{"loss": "mse", "encoder_head_dim": 64, "encoder_drop_path": 0.15, "encoder_positions": "learned", "decay_fraction": 0.2, "warmup_steps": 490}
Rows from block 0 of the decoder of a small masked image model, named by matrix and row number. Rows with one number belong to one neuron. Each number is 500 + 50 x the weight over its row's rms, rounded and kept within 0 to 999. All counts start at 0. Numbers have three digits each. After the name is the row's rms in percent of the matrix's.
After each neuron's rows are labels from the 100 images, of 14976, where the neuron reaches its highest value: "colour at peak" is the nearest of a few named colours to the mean colour under the peak. Only what is clearly more common there than usual is listed. The data: microscope photos of single blood and bone marrow cells.
# fc1: MLP up (decoder.0.mlp.fc1.weight, 384x128), inputs 0-127
# fc2: MLP down (decoder.0.mlp.fc2.weight, 128x384, transposed), outputs 0-127

fc1.1 138:577595550518581593559521558508515515486492504510495510512513511492508497519512510483500499504499529402533369374473525522555492507484503480511506493493506493509497526489481501508505498505503493605647464378329477586577562561550538559518498507505506504516507506496497504513504478496495499494450458695552371321379431538492506488502498492509513504488495498511526506510488509481499497508496
fc2.1 165:502529491467515530607533583507499485510487498504489492498494505498487500491489499493503494496496495454498457463464597554512487495500496469486496492487489488484556516501493502499490488490501505497488479203321449598643698485568487587491495508492472494500497488490490503501504500494499510494544469548521455463271476489483503489485493492494495500487494499491493496495487494497490496495490
colour at peak: pink

fc1.43 032:523424500345460550531491452440481420490501498523515477523519540516505484472495513495522518477529391468525319326454532525484510473516532517541513482544508483472468509492550538507510529575501478518574604545591548444502554434598394359472503548500441524415447500553502517534463481483518483488578567527384476469470430492572560503524524533519470498518571490523558515540487535524496459519511
fc2.43 028:509410580471585593450548505495482504478525525498483553430489473535553464539442474394393539502487517466453501485490475393523563516538456626474470546468533447528457436450524548483483494481499497533587496504499407477484516527565568458504525580519529590396479509418415472400438552479487475465516480492410614488526504455495508475369526416517514527577494540436573398534524538460480524498515
colour at peak: purple

fc1.317 076:611569649742596538546436552506488455450471471479446496500551456521471508487493498485520449513491700640489492575455485484596517512434494500498467512477491548511444582505487498499523457471535465439430572460519529505501488483472460491519467477459538478469511451476478466526530453484461517488477490552528564553512513451503464480496544377500513494492500522496523472558456487465536471479473
fc2.317 090:307706505467570542479537393503482490496457448482515509498516515483484470501451483534512502479473402619511490548433460576559412452491467421501475479489438558504458453497525472450477525487503490606450522480493423472571511479506499517547496478327472493497520455450496487532427467478518479538486592437589530523607583483499485491531509487493501495485440530472451511487485486490481459473488
colour at peak: grey

fc1.247 128:425441355632560558512485508521439541540546533523472485492504543532524453497522541522581530534504541555289305470541543514425450483524498498528482495502529419478454494472531471473477493484504483564374456524605527510490519547521537496556538547502491480525486527490491481484464526507554524501632581431377465539518504499444542503518477490495479518500492499530519526488518466418518489468490
fc2.247 157:529615437478664523548421499460482550435443470467479475476479478471481472466480467469505487476479623438374448525531560544472363466481485538480477467470485483477403381481477471478475481492460473302625500538576531535412454389512460505491468492425417474463467484484477481483469466482481484484432520463422449506532546492482517478478478465490470470473476478474478488478499474479478471478462
colour at peak: blue; purple

fc1.3 028:480448456395467397467522535532463549452441497543449418518508513465496477421434497476500514417521454555479561469514563571490468509558544483570530469573520472494569548493547522529506513579419555568530531391550494468448431354433460439465486436490418513468510459558464472501461455424450481496504470478574650623512502549530575477593496596513497548560498482553531533545500523511507468498495
fc2.3 026:521516505571531511440473594579620550510420489618508506526453517502445516541465589493525498502523519440483550514491528531656447598489562451522469493470457514450441470509496526541493550482561484545460389518467382483570466406485517618481421451481548559613486532511513461460488447469520501413548497368566544571533523529455540545551493575473527547492500510542527504505520455499522454531510
colour at peak: white

fc1.56 218:567422608687439384471495535547503537536532503514500503508504512495513510513509504508509504516508416574296856661467439426429470490484498487472485496507498487501492487500481498491499484496495484500512497506512522501498505516498525525526511526497492514511503514498505514508506505511508500502506461515519497505519503494489502489482489486498493492504478501501513492489510510480491499497486
fc2.56 186:513519575542282357495480591658496519636532506495498499502497502510496491490497503499531504495500354475512624567414361271504511500501500491491510502511502489490402564495495497503501497504501499564529581594491415459476554514527498499502508523534516500516507494499500506491505514507497504493511484588561516541540498498492513511498502513493504503489495503510496502506490491512510502496510
colour at peak: blue; black

fc1.194 112:499543669563557498528460515499507468471512482513525470463516502479484497499503514483324499499474497430545521517481510499610661430475490569491476515483489656488515444508502470481475493450523461487411577491553495521493461545516514523536485534483531485485502506512480470503536463502487511447656457419497663611539507417481381527497565444468481498510498509478461456476508466452542496514479
fc2.194 115:441547556531535478429473539444489497463503499516494508507528511529510516511505524531403497501494371501487534531509440441597753518535536501510508511515514505515476364511542525516516509492540519595505449604419413593494345590560500557522513465522550516510525503480519505517512494509508530517454448489517641547662475494518520483499514517492514519540519498501523526530483527501511509519527
colour at peak: grey

fc1.263 023:476432504462572481572474529437437428480448429544440434523473483467464509419381546522552517484513472615552435498460464560445482532546519520590524475517557496469454618469526540519508491542459543558482638495527516436531429472474395463486510460488462507452543403545509516505434430406484460459481531583467547482481435526531504486592520524513486535631546482592617509526527478500469452515491
fc2.263 023:456534459540506556468470494492556511456473488449413531487499542410472508537482515547543472474456470478492516514505466475508398461464442509560576407528388600457442443479538548448482531445525426512500451508467384512516483450502468546534557443484532556432660409489365515510410471455514442610517491451522511535520525431483465430500434470465432561506484490443456541431582502489461465411448
colour at peak: purple

fc1.25 223:605621792586490363432431478491484492525497541473521568472458495549489508510522485472520466535497443445541688549508494497548509475503483477505507521455459519508405568517482505489498485445455500567420610509467437482479503529486533461545490505513505494497544561469480480469519527512482515520468537585577532503491498463431468521476481469471481490485500481473484505478454493463524540514491
fc2.25 170:443695518503575591545537508508502460490470505502494508507496497500497509501505495500564503506522363475633444325426464483563504492484502466497505495506484499498585677508508496504511502502517502679643393505409520462500488532564492361511509476514571502515502492503507510518490516527495489506546425498462447430521493504509438521501501511494495510497485509500492501507477497513484509500499
colour at peak: grey

fc1.145 032:518504435478503508498478489502436432387482471537502456538525509534436531469465487478533536451500466518509439504466523528418489510518509542560532463560596490498455443509539551524504540562551522549409587541365533479439444614503496459470491566466451537430482484524508528506433446469508478484445466617476377299563421396564530495564544535509500558520570471552537520551497532520491437526514
fc2.145 028:436498532496504543474508541491511475399562497465480522459422467433469531416490495453470458413482500449447461525456517448384561574544465664450507528495513554521459388487463462551514530544515530575525439507540407581411590559535495464482514565480482428468435470489489472474537421454560458503523515592545556392556523564479514520484560522409572500459535501516511565582428491463494447508556
colour at peak: purple

fc1.239 028:531367508324484531448513474427382475505542499535488469548514485492476511448446484504532492438543374506540312346455526529506474498515493510557504487545587481516453550495512528525523515553497550549552574498590556419486561477453500438419560532516462534419476457496505491552503447461481486496542526544430559521452543527513582489588531538532534500535515495553546522542490489497514465516518
fc2.239 023:535515532521541574449500531488410507447520498482525546478408453484488518551553373520500482519359523401474559464491466456495531444533514544453418563579523554491475448499570494547465425502412565578555477522475413472510524423525443541524516472551546449459421493476448582505526531519430553550503502458480577526521520507480525479442446487483457372376599499479577523498471570582457506513579
colour at peak: purple

fc1.117 112:522632524523555577548459514503475514503528540486507504493478521479501478485541508505491493542488504383489424440510528499416490435503495504521470496467496476482463425483521485483469496460517469540554481529542446449397430507495573500535505565514525489520538501497502484465533509507527522475535525517606807706600571483441454483492497476481477488494479508482467486463496467456504504466499
fc2.117 128:540528526483458478521494482480521527485493505487485487511495497490473491481490478487503490483501546488499497525543504521508509485491475472485505476487483488493449527483482481462478491490488479527572547828570483408352288539408472384484464509491487478485481486491462473475481489477471516495487534542459423486712476478490492481475467479480478485486494484487476475490499468491500488492488
colour at peak: pink

fc1.68 104:494467319531560583517509488522513480540541506511536529514492494520522521504500517524477506516519467660465176348478524504647529480478506486475478515470469484500464514521494470477506476456508487465526521513628518518507536528516527502499506520535502504521537500511512517502519531511521502486480521515338401540490505489501483497483500473517487488494497501487489492505470516463473513496490
fc2.68 109:434439426510673595586442499461466463358545509472494494484461493493482485466493494484490469471497481489539462373401537512493474484462477399483488473486489472477552508463486461490465478462489476546467442304657692536537428468505483632481519504517516474477515485490473488483503505490481445457516475516433544527521566487485483502491478505485492477469471471505473469466471478473478488470488
colour at peak: purple

fc1.177 043:471515551571503542510466514555522443492437460491413444489504488421501475461453545493529523465519536605530350497502554514511528500526529501526493490531512483473493621469513516500498487532409511506652617495583548488577542368509353409482469429485494509463542468517448444510475476410499483476589619420453590552477449615525556507536478521489497499532493524538502528490505484480471493489468
fc2.177 037:516497497585540542488428463516578499553442498529434498503467511428447463489449485423531405518496497516504483502514512508600472488480408524529560514530432495519434503511489470458461532518462534478529482532433488445691488450457444580543436489437542534479494513455529459464508530492482475440501485306481565624590483470474388545545504491503461531460509493493418524428515488477413495393446
colour at peak: pink

fc1.124 024:502444398427388421497448543432440513402442477516443412554512486449461486417465462475507495400495419518488517481417569569512481521505539526569541488605588461499560488511537550524492522565491536570575511454484478427475443440478457446457490481504391506468452424528476513529456456441458494493521498455566612496558426562569587460573534546534568526542542495540580529553507532524485442490495
fc2.124 025:463479516511509493464493600483468555453483481497428496464469474580463497446532526519452556462561496500461509516483520469534426460505454549447516531452454452583448426556465416508520512495632551534511439493456395502515518457501372584481534506451507502362453490509494511497474394582508459602546431438502610541559508489480529521579504440510561526517511402532490495586471417621442443536517
colour at peak: white

fc1.33 164:491580683665538486476406452452484482463464504496496498506492499486514497508525510494500490508493492414553678818612574550488483516499489484491486491472481491496515467494479470496485496498498467579585529488570582531511482460511499506492500509517513499510479491502494493493514505493508489499515354520461442496511517499503501490483484490482480483495487488475478504495491479499489498488507
fc2.33 173:540479533479565446389478305285499483420498505509499492507500503488482495494497502504507509493495466531528553574727716725461536496485485464504507503505495510508506497506496493494494495499498496528525547488576468486453456500478496413486492506498483497502499509511503491497504502492489494509507484522513489535392481505494503502503509492500494499490490502489506506498499497505500508497510
colour at peak: pink

fc1.191 082:649600621777561446551441553519500475418484448485460534500540454553443505505466498453429452457481576593466530603454484502597539492448524558499520498512514543487472558514471523503504463431493488546479546467485521538465434538444538562507495518456543473457462497479509463515482407487455484475487495565511555509516498424487453496505541410495498537487506509500518467523459469463511448508474
fc2.191 093:279809533590527454444505470470400472359519460497460485528533498498484464468494521525481493470505386554499565484453469534526550513512503613506517522496456507482480500482493508492472500508497482503446529447438464502558470545501496567482537539443505545485519488459479514501516519484525525506548470477595557535569493486477471506500499508488528500502512474501486517485523519511582524497502
colour at peak: grey

fc1.220 163:432513312405561554465433448445437459439454486471492501502485446524559486547529534571519494506510575565617610630573569569541432517501499473485505502454446467495483452510473449484474499507539471500533495492399414417465450449504514523500485534556544495524446519502492485501486520526541510502553522517713644516488478470499488518487471467521457476481494481474433517509509463510467506496512
fc2.220 158:462406535504365253319453413479541464663538525536524507534522528527497504522514539525490505516528473530497642599552425402500500509521509579513536509536500525496450543504520505498513517513549516547530628566511385499489564497527497499516536480507538524532530507522492514519521527519533520534496583551561469510497545514507504520508509523513525538491503511517509526523516502529513521507520
colour at peak: pink

fc1.152 161:409300353282424437453491492505563499512541533451537509490473487529482534475495495537432519468510629495631574496503494475562502488590478474525508499495470562512517553499509492535471480487430487354585520500454465496510489546505485543478459537507529515479495530514519496508503512511485504510481477515611602520509487442525501516558532510482530523513548472436430500521500438537528513514498
fc2.152 117:427358463461454563385523491464498518557520482474480499485491489490489473477473494487461490476489674575526428464542496390558440478482483594482491472494479482472601580483489476473484504504491469430417339642354396497569489459595484484493495505466563481496498474475465488491479465489494478481476609381486574516579480489487495492494457495506494495478472479496469504499498473483482479482485
colour at peak: pink

fc1.363 025:508455384433494550476534469523421499408447483528460426549515523494482470430446472432490581438500463523482465417507491524544480534545554539545540480535573471479448535522537576520500512605498507572606496544478485405434551504361467416479460483466419532468467465531460539516478462436478487490549464432497433380395507579599575486547534539524559544573526513568566502534515537553500434496493
fc2.363 023:472485419519507484422451596464543519495537461498490554472470452541483456524511516539469468537471503447484507516483471454448418370448535515486588485443449480577400430510415519457560526421549518572474460491503415538529470462466408523586492442450503479513525505343462498449482396490448467478527511415560543471505538491476445501450502468444444470526434399396520458480527526394463435418449
colour at peak: purple

fc1.104 158:386343362217447456457455472484488475499468508493483506500493482531552513548526506549574487512533640488701632500505517495466429497543508519498498506448473461508506505517517514479485516504527520357522443498526534516527500471511530495496491508515519517564491508507480480484518577552538548529536513477486479506508509534515513505506478482524485501510533473515472499500504486537492511480504
fc2.104 119:380279428350524533525605570508489541572471507510503521533522531511510517508501528509510528516547644587509477388516497424549493506529511604527499521512504529510444513515531516509507536513504507553440426526433450441505502492545509419531538541451533519510535505500518515549527528508524491528464652310558562453536537510541513518497488498507515519496503525505496525502505513501507519510509
colour at peak: blue

fc1.77 112:504422369497522541464506459485494497584510508498497492485518508510507497498494494512562496500509560587420161326513502502497500507495496502508496493507500535489414526480507501478506516504496503557485508526549501508529553509481454422517506502501488505504524501513498502516504506512488500515490620582330334450487507540505516504506509525501503502507498514496515505490500516496516504503494
fc2.77 121:374485416422644603574469494485475532566474495498445496542525477506475533457473456501545485484545572540449433425475435549388390486478468525508505479501460507495562376512522466497475518509521494291521521463551639491510571444496500542507521576493439487490513487530516472548455496505473485518466561403464366423477565493512536525501462493495476499458461485495478513474480487509482496497486
colour at peak: pink

fc1.94 025:515361542409480490552537504453361477442498538552423456513524493461495496427463510503475513409512391573585426375486505549425553538497549493518505471556559476481476560473541555520488487556475566553579530507551539441538502427448428399446498490492436520407472435542506505520482441447446503504538528484536621525433482583519561492601535527546523511553536493560558516554504528504478464486518
fc2.94 022:458445505503533532484526540515396520469452533500434590371458534492460423480469483495502529590510510526469505484522506459568478427522525538515403456424551461465439443560492528490590581441488476519563417495471382486493518438533512558549524510489547439410469507513480518597517544458496349578514424454503607526548521414538484473424500491438517452538405494488548461487566502474422558438491
colour at peak: purple

fc1.373 081:620472556626535442522467538499553505446464486521489516513519447588461484522457492473375470484496486555564605616474501501689516518523527528516533474501472536479525459493496492488473495462493462675492499445456507528468396496476507585496507550477528494447455480506509467536501398514469431484342445568572556539570536441456435510489556457484501524482501491501521446495509484488468464527485
fc2.373 110:345600509530561478407486529499525573421446539479511502523522539496526572456532526511497519469515435487539569491503464482709458518503500498496511515512530465542529491492503492496525515473472499345429465457438399436518417486577477622486521479592458511490484513538524519532548540490463508496634364475613497607545502501520534549502491475509526492510524483523508490490490535474473528514510
colour at peak: grey

fc1.298 175:499648609506532478456479488498483547538470495489531517516509485547504525547511511513513493523536442397580458423491473475575438543465501427467510488472464480511385567503427486503504463480426481583609614543494441440450460485453476479519507498512508461509503517486520481482509509516527515516550500569679720652529541507494515493438456475472470456494490448463460506492477473464496498503488
fc2.298 161:517603530423536529601541522571491563450410483479478495486490485484483481483478483480473482480486567450538494487443395537463469483493477494479470480467485480480431495484481464479485475476480484523564504652501570402359356433349463424486460453536435479475468484487485483480486472488483494483493379350519626568559638469483503488477483478478484481481482483476483484487472477467490474483490
colour at peak: blue; black

fc1.123 099:519413469497516567469517447498515447603536499509499481510499509503522507490511519529541490495512529542520143329490539493564575515489488455480497497475491499473460554507501491469482505486498505511455562545620485526542567488552441431507494493489516507504522526510500503516516534500521486502522576553336388513508448474532497519496536505489506487507506504487506518487502486493497503511499
fc2.123 090:471344490505579681533437334471513501541459497453466509464495475468495498491503512476541545474527524573511429399466533464440576553478448392461513458512504454465542484473512483476491497511515497303606543546578453578554510416590506482440458477493530512477506457445461480520509503518493478472402495491441524566581537512486477537478473508482501451493475483508490479493467453482516532516467
colour at peak: white

fc1.148 346:461526493553518555497522486510517502521531506515534511511514484514532508526522510529515501516520499527486470505525497499453475479489494503448487493500464500495455487505498480506508478519499490224280352503364382416448458450471511477492507524536495512509518521508504509521522525527524541505636644605646585552531522481512495501476480484502484495503491480482478483494496503514505508500490
fc2.148 325:538462492490477465388499434510499530537511492494489492493492492491489493490492489492517493493499564497429503494512446421510469487488490490489492489492491486492456584491490490492492492492491492409399478643461470360396392477287489380493487500507533490493492494496492495495494491498490494491723596636596551536640575491494486497492492494491490490491491493492490489492493494493494496494491
colour at peak: grey

fc1.58 155:478437507768575537500492507503508530531507513519496500503514496509502496527488521505507506509513449474283367599561545504404405497497505511476487487493499479494494473486509512476493479485481483562513405500595583541520530499500512521502514517501495495501474501508490512496491512515516520517571584457296333452495506496490510505513473499510461492501499483521490502485505488486495485499494
fc2.58 167:530656418461741561537495501385485556368472495488492491490484496490486500488486493482464486484502598459417329505571619652500455485475481496486480484490489492486566449498487492487494476489490490428512424446493585583507481487483485522499502457481466478499496481489486488501485499488482475489475427437347450479443472493488469482492487491486490494480481499474485491499485477492474493488481
colour at peak: blue; purple

fc1.110 104:640577633653556546552469500514534486472483488507475499517509496591483483500494475495429484492471629495532512553490494490477594518471450450513551479505499512477490438484461513468492532471557501739400535496463530490488469533519444491556449508472556445462479493500515493490507452539479429471378458652516456453552477489462408496471565484453518479465506487469492465476512494496515475512510
fc2.110 129:359555527608596564452493404516508514550511524479498528504510494533508513491535519495503527510560394574605466433407502522504533503492500561491490488495507472499481415506501513524528510536510516168598471542458414503526490563578514465518520526479515502522538492521500514564523495541492489493604469530518468528534454523531518551480467541528490494494486509518505514513506509503512545539457
colour at peak: white

fc1.99 139:517402416658609587516515476485510497518510511513506519490511502507496522501498493522518496507511444529321216419514540518526486493486502516489503506510503499506497442508478515494503487486463494534430515561677557534491481530515516512509497508511495503506511511497509510503514496518506486496451486340334505565558530465487489502457469500507474491500484488488495489484467507481494491497496
fc2.99 191:500539412470685617595498511465493520326507495496487490493494491489488484495490496492498493488486501470499370408509532570495476492493489508491494484493481493486552505485486486490489487490495492489493375537623729482416347485419483497491481526484504494492482485494488496485484488485495486497471466504342418484622560499482492492489497494489489492486480488490492490489495489490491482489487
colour at peak: purple; blue

fc1.129 026:504474448445441583454546456549492515493443447543490455528509533462453478432452532442511526421494462528516300401550579504544430498528516534557532478546561464468497580515540549522518516569483510566571538542488538429489511413426439422464493519476449510428444484540496502539458435435526461491549464495380438451441434597606586520550522551525504526567541491529586533512474538529506456494475
fc2.129 023:552514534584560555428515562512516510515591500438520435535526460497479557492540579462512513453527528453481540499481504483546479545596545479586412563479660440483452463478484531446539518482513426575530461529480426517608477465478567529407489463428518519614507462507438487588583507512525409503511544411504580481515534476555446520502448422516478461488538427533541438453422527458497615522457
colour at peak: white

fc1.62 082:689521639659575547551448519514476425465506497493446500512548469554485503472487492473509429492493557565549485546454496514505590525407462477520504526491505519475480500516459538487462534417528488667374560472520524515516474503493399506569469508435546470442445476495486472523504448514460449464487485612534518501551486447461413511464596432452531477452542531445512491514477472486516451507486
fc2.62 107:283578549654513566431520391447551466495497472510482502494513505526470523489485519520515510498476410560563485457428487514461519484518507579510495507501491491502520460486534497503466508518521478204562446502487445469561488572593528499520490510466514504491530488489485517498470467500492523519490398580565562517581532512511512459473486508504472506500504468495496515507556519527456499514508
colour at peak: grey

fc1.336 032:551425322377441474470503569483503527541467484492469468516516472515507483422469450518478506464521422434535549642569584542465499491525542491556506478594551471503561430501533517556503519552469527579487462465456504458469472339567469561457504458538430499450462431518522505534505494493450466502467435534584592566612520573505541463568551540531541522533521498550580529543507507509469465514511
fc2.336 030:463470550542546503461523574553492533483392497491505591467510492510547558460538490514614547553484510457502474532505556496592433564482527515496514571502553521504472446520542528543487580487536515456507394526504391471495504471538613611472458493596518525548549460510493484525525540463514473434564460447567536595552528449489585462488560531497642582567413522487439573571435495568609501504500
colour at peak: white

fc1.103 030:506416513439563548496467464498421435530474451533492460537510530489474480436428495491551491471520443538564278405471503537558462498564526506543541480568539491473416566507529513526501508556431502515559645513556539429480598458477452403441524532491439495456469468527516493541472441461507484508552576519386408556460528552595570491559496541547487513570516496547538483548474492507480456511506
fc2.103 022:511517499554567571446499499473407530503576478533484569558449509515452523468476576507450527517563498465505545474503447456567388479428467513480460565465606461516458452508452532446500531484526514558543524521445441474591469479501528536435580428443496483428485474494480587505539580445395458564529505368486569557535511524381504432467479485422630562494463485456522543551425491420556544451465
colour at peak: purple

fc1.22 029:543421372326461503451523504432432435485478505549464452548535539511446476428425472488501507418532411440478479424454500549503457485582548492558568488621537482492465461471541518553499563551484503578492501475499545413505478357451506386468519509482419504462440497566524523527452456429473487497487443545484545546463540561579554489563515582548509531567526483534571510541513514533472492504518
fc2.22 023:514499500515527558451527539520541538478571563443470479498501422593539451482464564570443430541465507442484517497479472472571427515532559507462525474466510522471460417524515475549546514412505595512531410515483366445526499461548463555540511477450506596533482445538454447504572557447556591470540501451546579533545548510368537512523520434545557529561579436525516400583520372514595522510516
colour at peak: blue

fc1.78 049:559512631540502546533485509484517329448455491556488439501533504490434542468469497426607487468514523563559345485472530487405424427518524566522513530533521558460433552495522493546508514541521453460482534513511523492530475505436516512535537568517531500418483479544466425507431402460494462485571568544488553415500467343496462527532549488514507548547624507563487505548432478501526448528479
fc2.78 067:456519451470485559478452444489463414470506484489487418460513448476466506492460477524511491455409481558454567464551477436409497502491525526493449463484454509521494437496538470512461482437454441553528367478438510408564542611528489439419464544372610466471525470448492457439481468420526406480453598450600588379592570505457528446474481519491484422492454469468515471448511496464437456475469
colour at peak: pink

fc1.80 205:532610495433480410418382455476502500484509508513519508507496502507514490540524522516471506498504493554687734775588561531459476516494487488481493489472484480496473445497492464480482496486476460537601472488598592571515477485494551523515509526531533507517491503500504499500522499497526510506503450485413423498492529492479496494480470489496458473492489477472466478485492475476482490496488
fc2.80 177:444510433459558441366449349346487466457517481475470487489491478485479485488462474489480467467493689505544495603706687660511481481485487472484479468469465477477466501485492468476474481470496475471494556535472404514499494482455478400489470485469483486465482465475478475488468473480491483490535525522509491531436462472483471479477475484474487479485466477475472479486479461476486476471481
colour at peak: white

fc1.338 026:448486513481565532486454527559392462388456474568514438540501512498434526444424557486527539438490495638531481585449540572394452481519514517579484492562620480488494590473539565513506500564501521562465595505397479446463439460460474448443476511479467502445477452535543525486444434429527503456461461546505472389506463497597528519583507560502476573590529465562590501534500535524529445518488
fc2.338 021:483507493558490510455438571523445482404550559513418456601471429520527544482585436513470555379500506429441490543472492489489452608446512555505435432538517474506425421405468495473434586505517437602502426528513366565506553468471466548451443475504547501457532489420530474530474413533527489541517491515557534475542502561526483511473472551499534545506460475509556510503438641410403516490495
colour at peak: purple

fc1.352 154:492388470748600584525520512514499504527505519509506499498497502500504519492496503505509505499506461502231254506536546518486437498501501508495502500516499501504509481499509511479504488484480490535509456506607565522522511503499487510507507512501504502502495503505497511495500518506497500507493546460305384489510504479504504506502479498500495494506502485498477499472491494489495492498492
fc2.352 201:528594388496754616534463486413481519315486490488495482494488486495490489493482491491473488495488507485471358467547607642494457475486486513499502493492476490490593465489497487479488488491495488459505379407545692553508440481458488522502493467493499495490484498486489491504484494495488485502490468477372452477471518485501493496484487488485491495483493496484488494495484488494483498489484
colour at peak: black; blue

fc1.29 028:518423509489561495479439503470467424529489465528509455509526518525454525460442509506611534489551460557606320466460534523561431519572506467568533508558531495481444537491550489509521558557393501562431629426549479567506449473499471458426513544458488540419524471517483448512501488454536455505445498630453519616617501565524503496568517600491444519555515459563540474534494514512505432508491
fc2.29 026:491547502573566600453495462513506520490526461500525448629563575568518456524553526616457486550474498418515534502502484491585459394425504500508510489521433529525476458480528509486489498563545496502495459507465438469534501449516461530456551449418487513553545433522466538429571535477556497527527487403560478585559528571460507497477628548528506588398467388459570500451576448573480549378507
colour at peak: grey

fc1.195 098:530475373446520581494495461505470444543516496486510510501521523488510500518495520504565487505499541649500169306490523489547503501483501481479483512488463562500424580508522499497501506476503493383535562507542494464532544453484485443500489507485502511520513503502491496522538538514508522508589519598400393492485470476537496519503503453503530506512499510489510505506488501482503490501501
fc2.195 103:326437362465519637512427426470510467461549552521478542571521540537480499497480511507547511514534594540423548430513476421485511470491486454539541521499469529526539454560544512485515500503530496693449543427606524492536505486504521560534535541486426496505538532508513525584513523523531473561414628354499578529546514508543478544523489516508515544469482538520505503530537492527513502494511
colour at peak: pink

fc1.322 106:500517529580466502484449491525484461437516474483511500511509496474468518456500510491304494500470348598457586569506498501530617505460466422525532510512527761490557442482482492524479491495566506559459519496453459478485447463503469545462450497417498501468487475515504521523492439445441491456568443531617595499548436433493465495495566517487513501504488499438487486540544484502535477533498
fc2.322 116:399485528614343587414494487572520541474512555536530498515505497517533514516534532540457499538517436504379535521607508400472552529534532486519506528506532511508529369506502529532529501504499532466566389668545351579565543543548542550500555560569545519517549512542503517501550548506521526506537383514507463532565408527498526526505531517515536491522529522543530495485530517514541531522513
colour at peak: white

fc1.34 192:461600590319381465542580550548546524501499505503514494509500503476508493501494502482513498506495538339752677431427413434424490505502496493505500496499489491500516486496492490518498504508489483610612544492566594537533517490504498524488509500521499508498491492500507505508502508502495481500516343535459422482520536523500503498499504499486512493495503514503502517491504496515505500491510
fc2.34 200:527465522498362505591534585779505497636505504502500504502496505500498505497503505499511500502511515528513495438252259340461469498497497508501505496508498504502491483507497493501498504507510505494533508450499611458483551517493497566508512503505494501504501504501498506513499514510501500506520538463506513507539510504505497513503501508502503497498494497504498505504493502506489506505501
colour at peak: grey

fc1.32 049:453414537455561472562506571519467519370442512493443472497508492412495459450486533460478524474484479601547610550459510542500498481502508521496484504511536494482536676477511511483516459512472489494681544531490508409524516418457399469482477429488476507483488446516507470518474473431509529484596592352611592457393442566558535470531499495521498515534510533520551515502502525509489480483470
fc2.32 044:491498428557507495512421569503465548498436490508484473527525457515539461513434435513569544450529500434500536542534507459534431486475534553542468432501501482415452516551520478506541519595465419559505466487460379497580455456439510613545540457426516492488432448391474431610472502516476473487502475339504584581559520483566449465550469541569508359507479546468449465477484433442524448462444
colour at peak: white

fc1.24 122:726510637741577539552444523523495456440502476497490493489528496538475489524521505481382460483487686583434480537477496493560566509407500459490500504469498580498478534510459482485513481464548466425523547473513545504493472482484550490501453496476533470504499485474483443516514466498490514446505412583501498508518483467519466482468512399485488491477479512477512485530484492441524487508462
fc2.24 151:279756480490545569475386461509502478454532497505513520512495513503514519529522503492482526542511290610562520487495559518529482519505518400533504518533521532518477470523523516512507534519509502629437492495508410455548487432554535503526548569450546501520532528499506515521496508515512502534501602459546529498558491514518518484531497499524506538501522532534503516509532515521533521526499
colour at peak: white

fc1.360 031:512456560377528511481465452490410476509445441556509485523491501487456518455442500507535495478516417539502258369472486559502488509523506546538492474545566483483462600514519533530492509549515480520492652495579495516540474557470419414459520562501478508396467428502469516539461458479502479485524562575377445523515450444569535511548547497517487529541554481544574484536471519489493439513506
fc2.360 024:482508579495569622422542512466467524471471540530480512501450554576451517466485463403475556463459511446455522457440448484499558416512415530483550494454560456484438465469508441411456538516435555550543518523464392532518462507519552525519480481548477486388586418499570503529534536511433365470527471456458568468504523515526566528429400517490577500429443420616459511465381511485535496502486
colour at peak: purple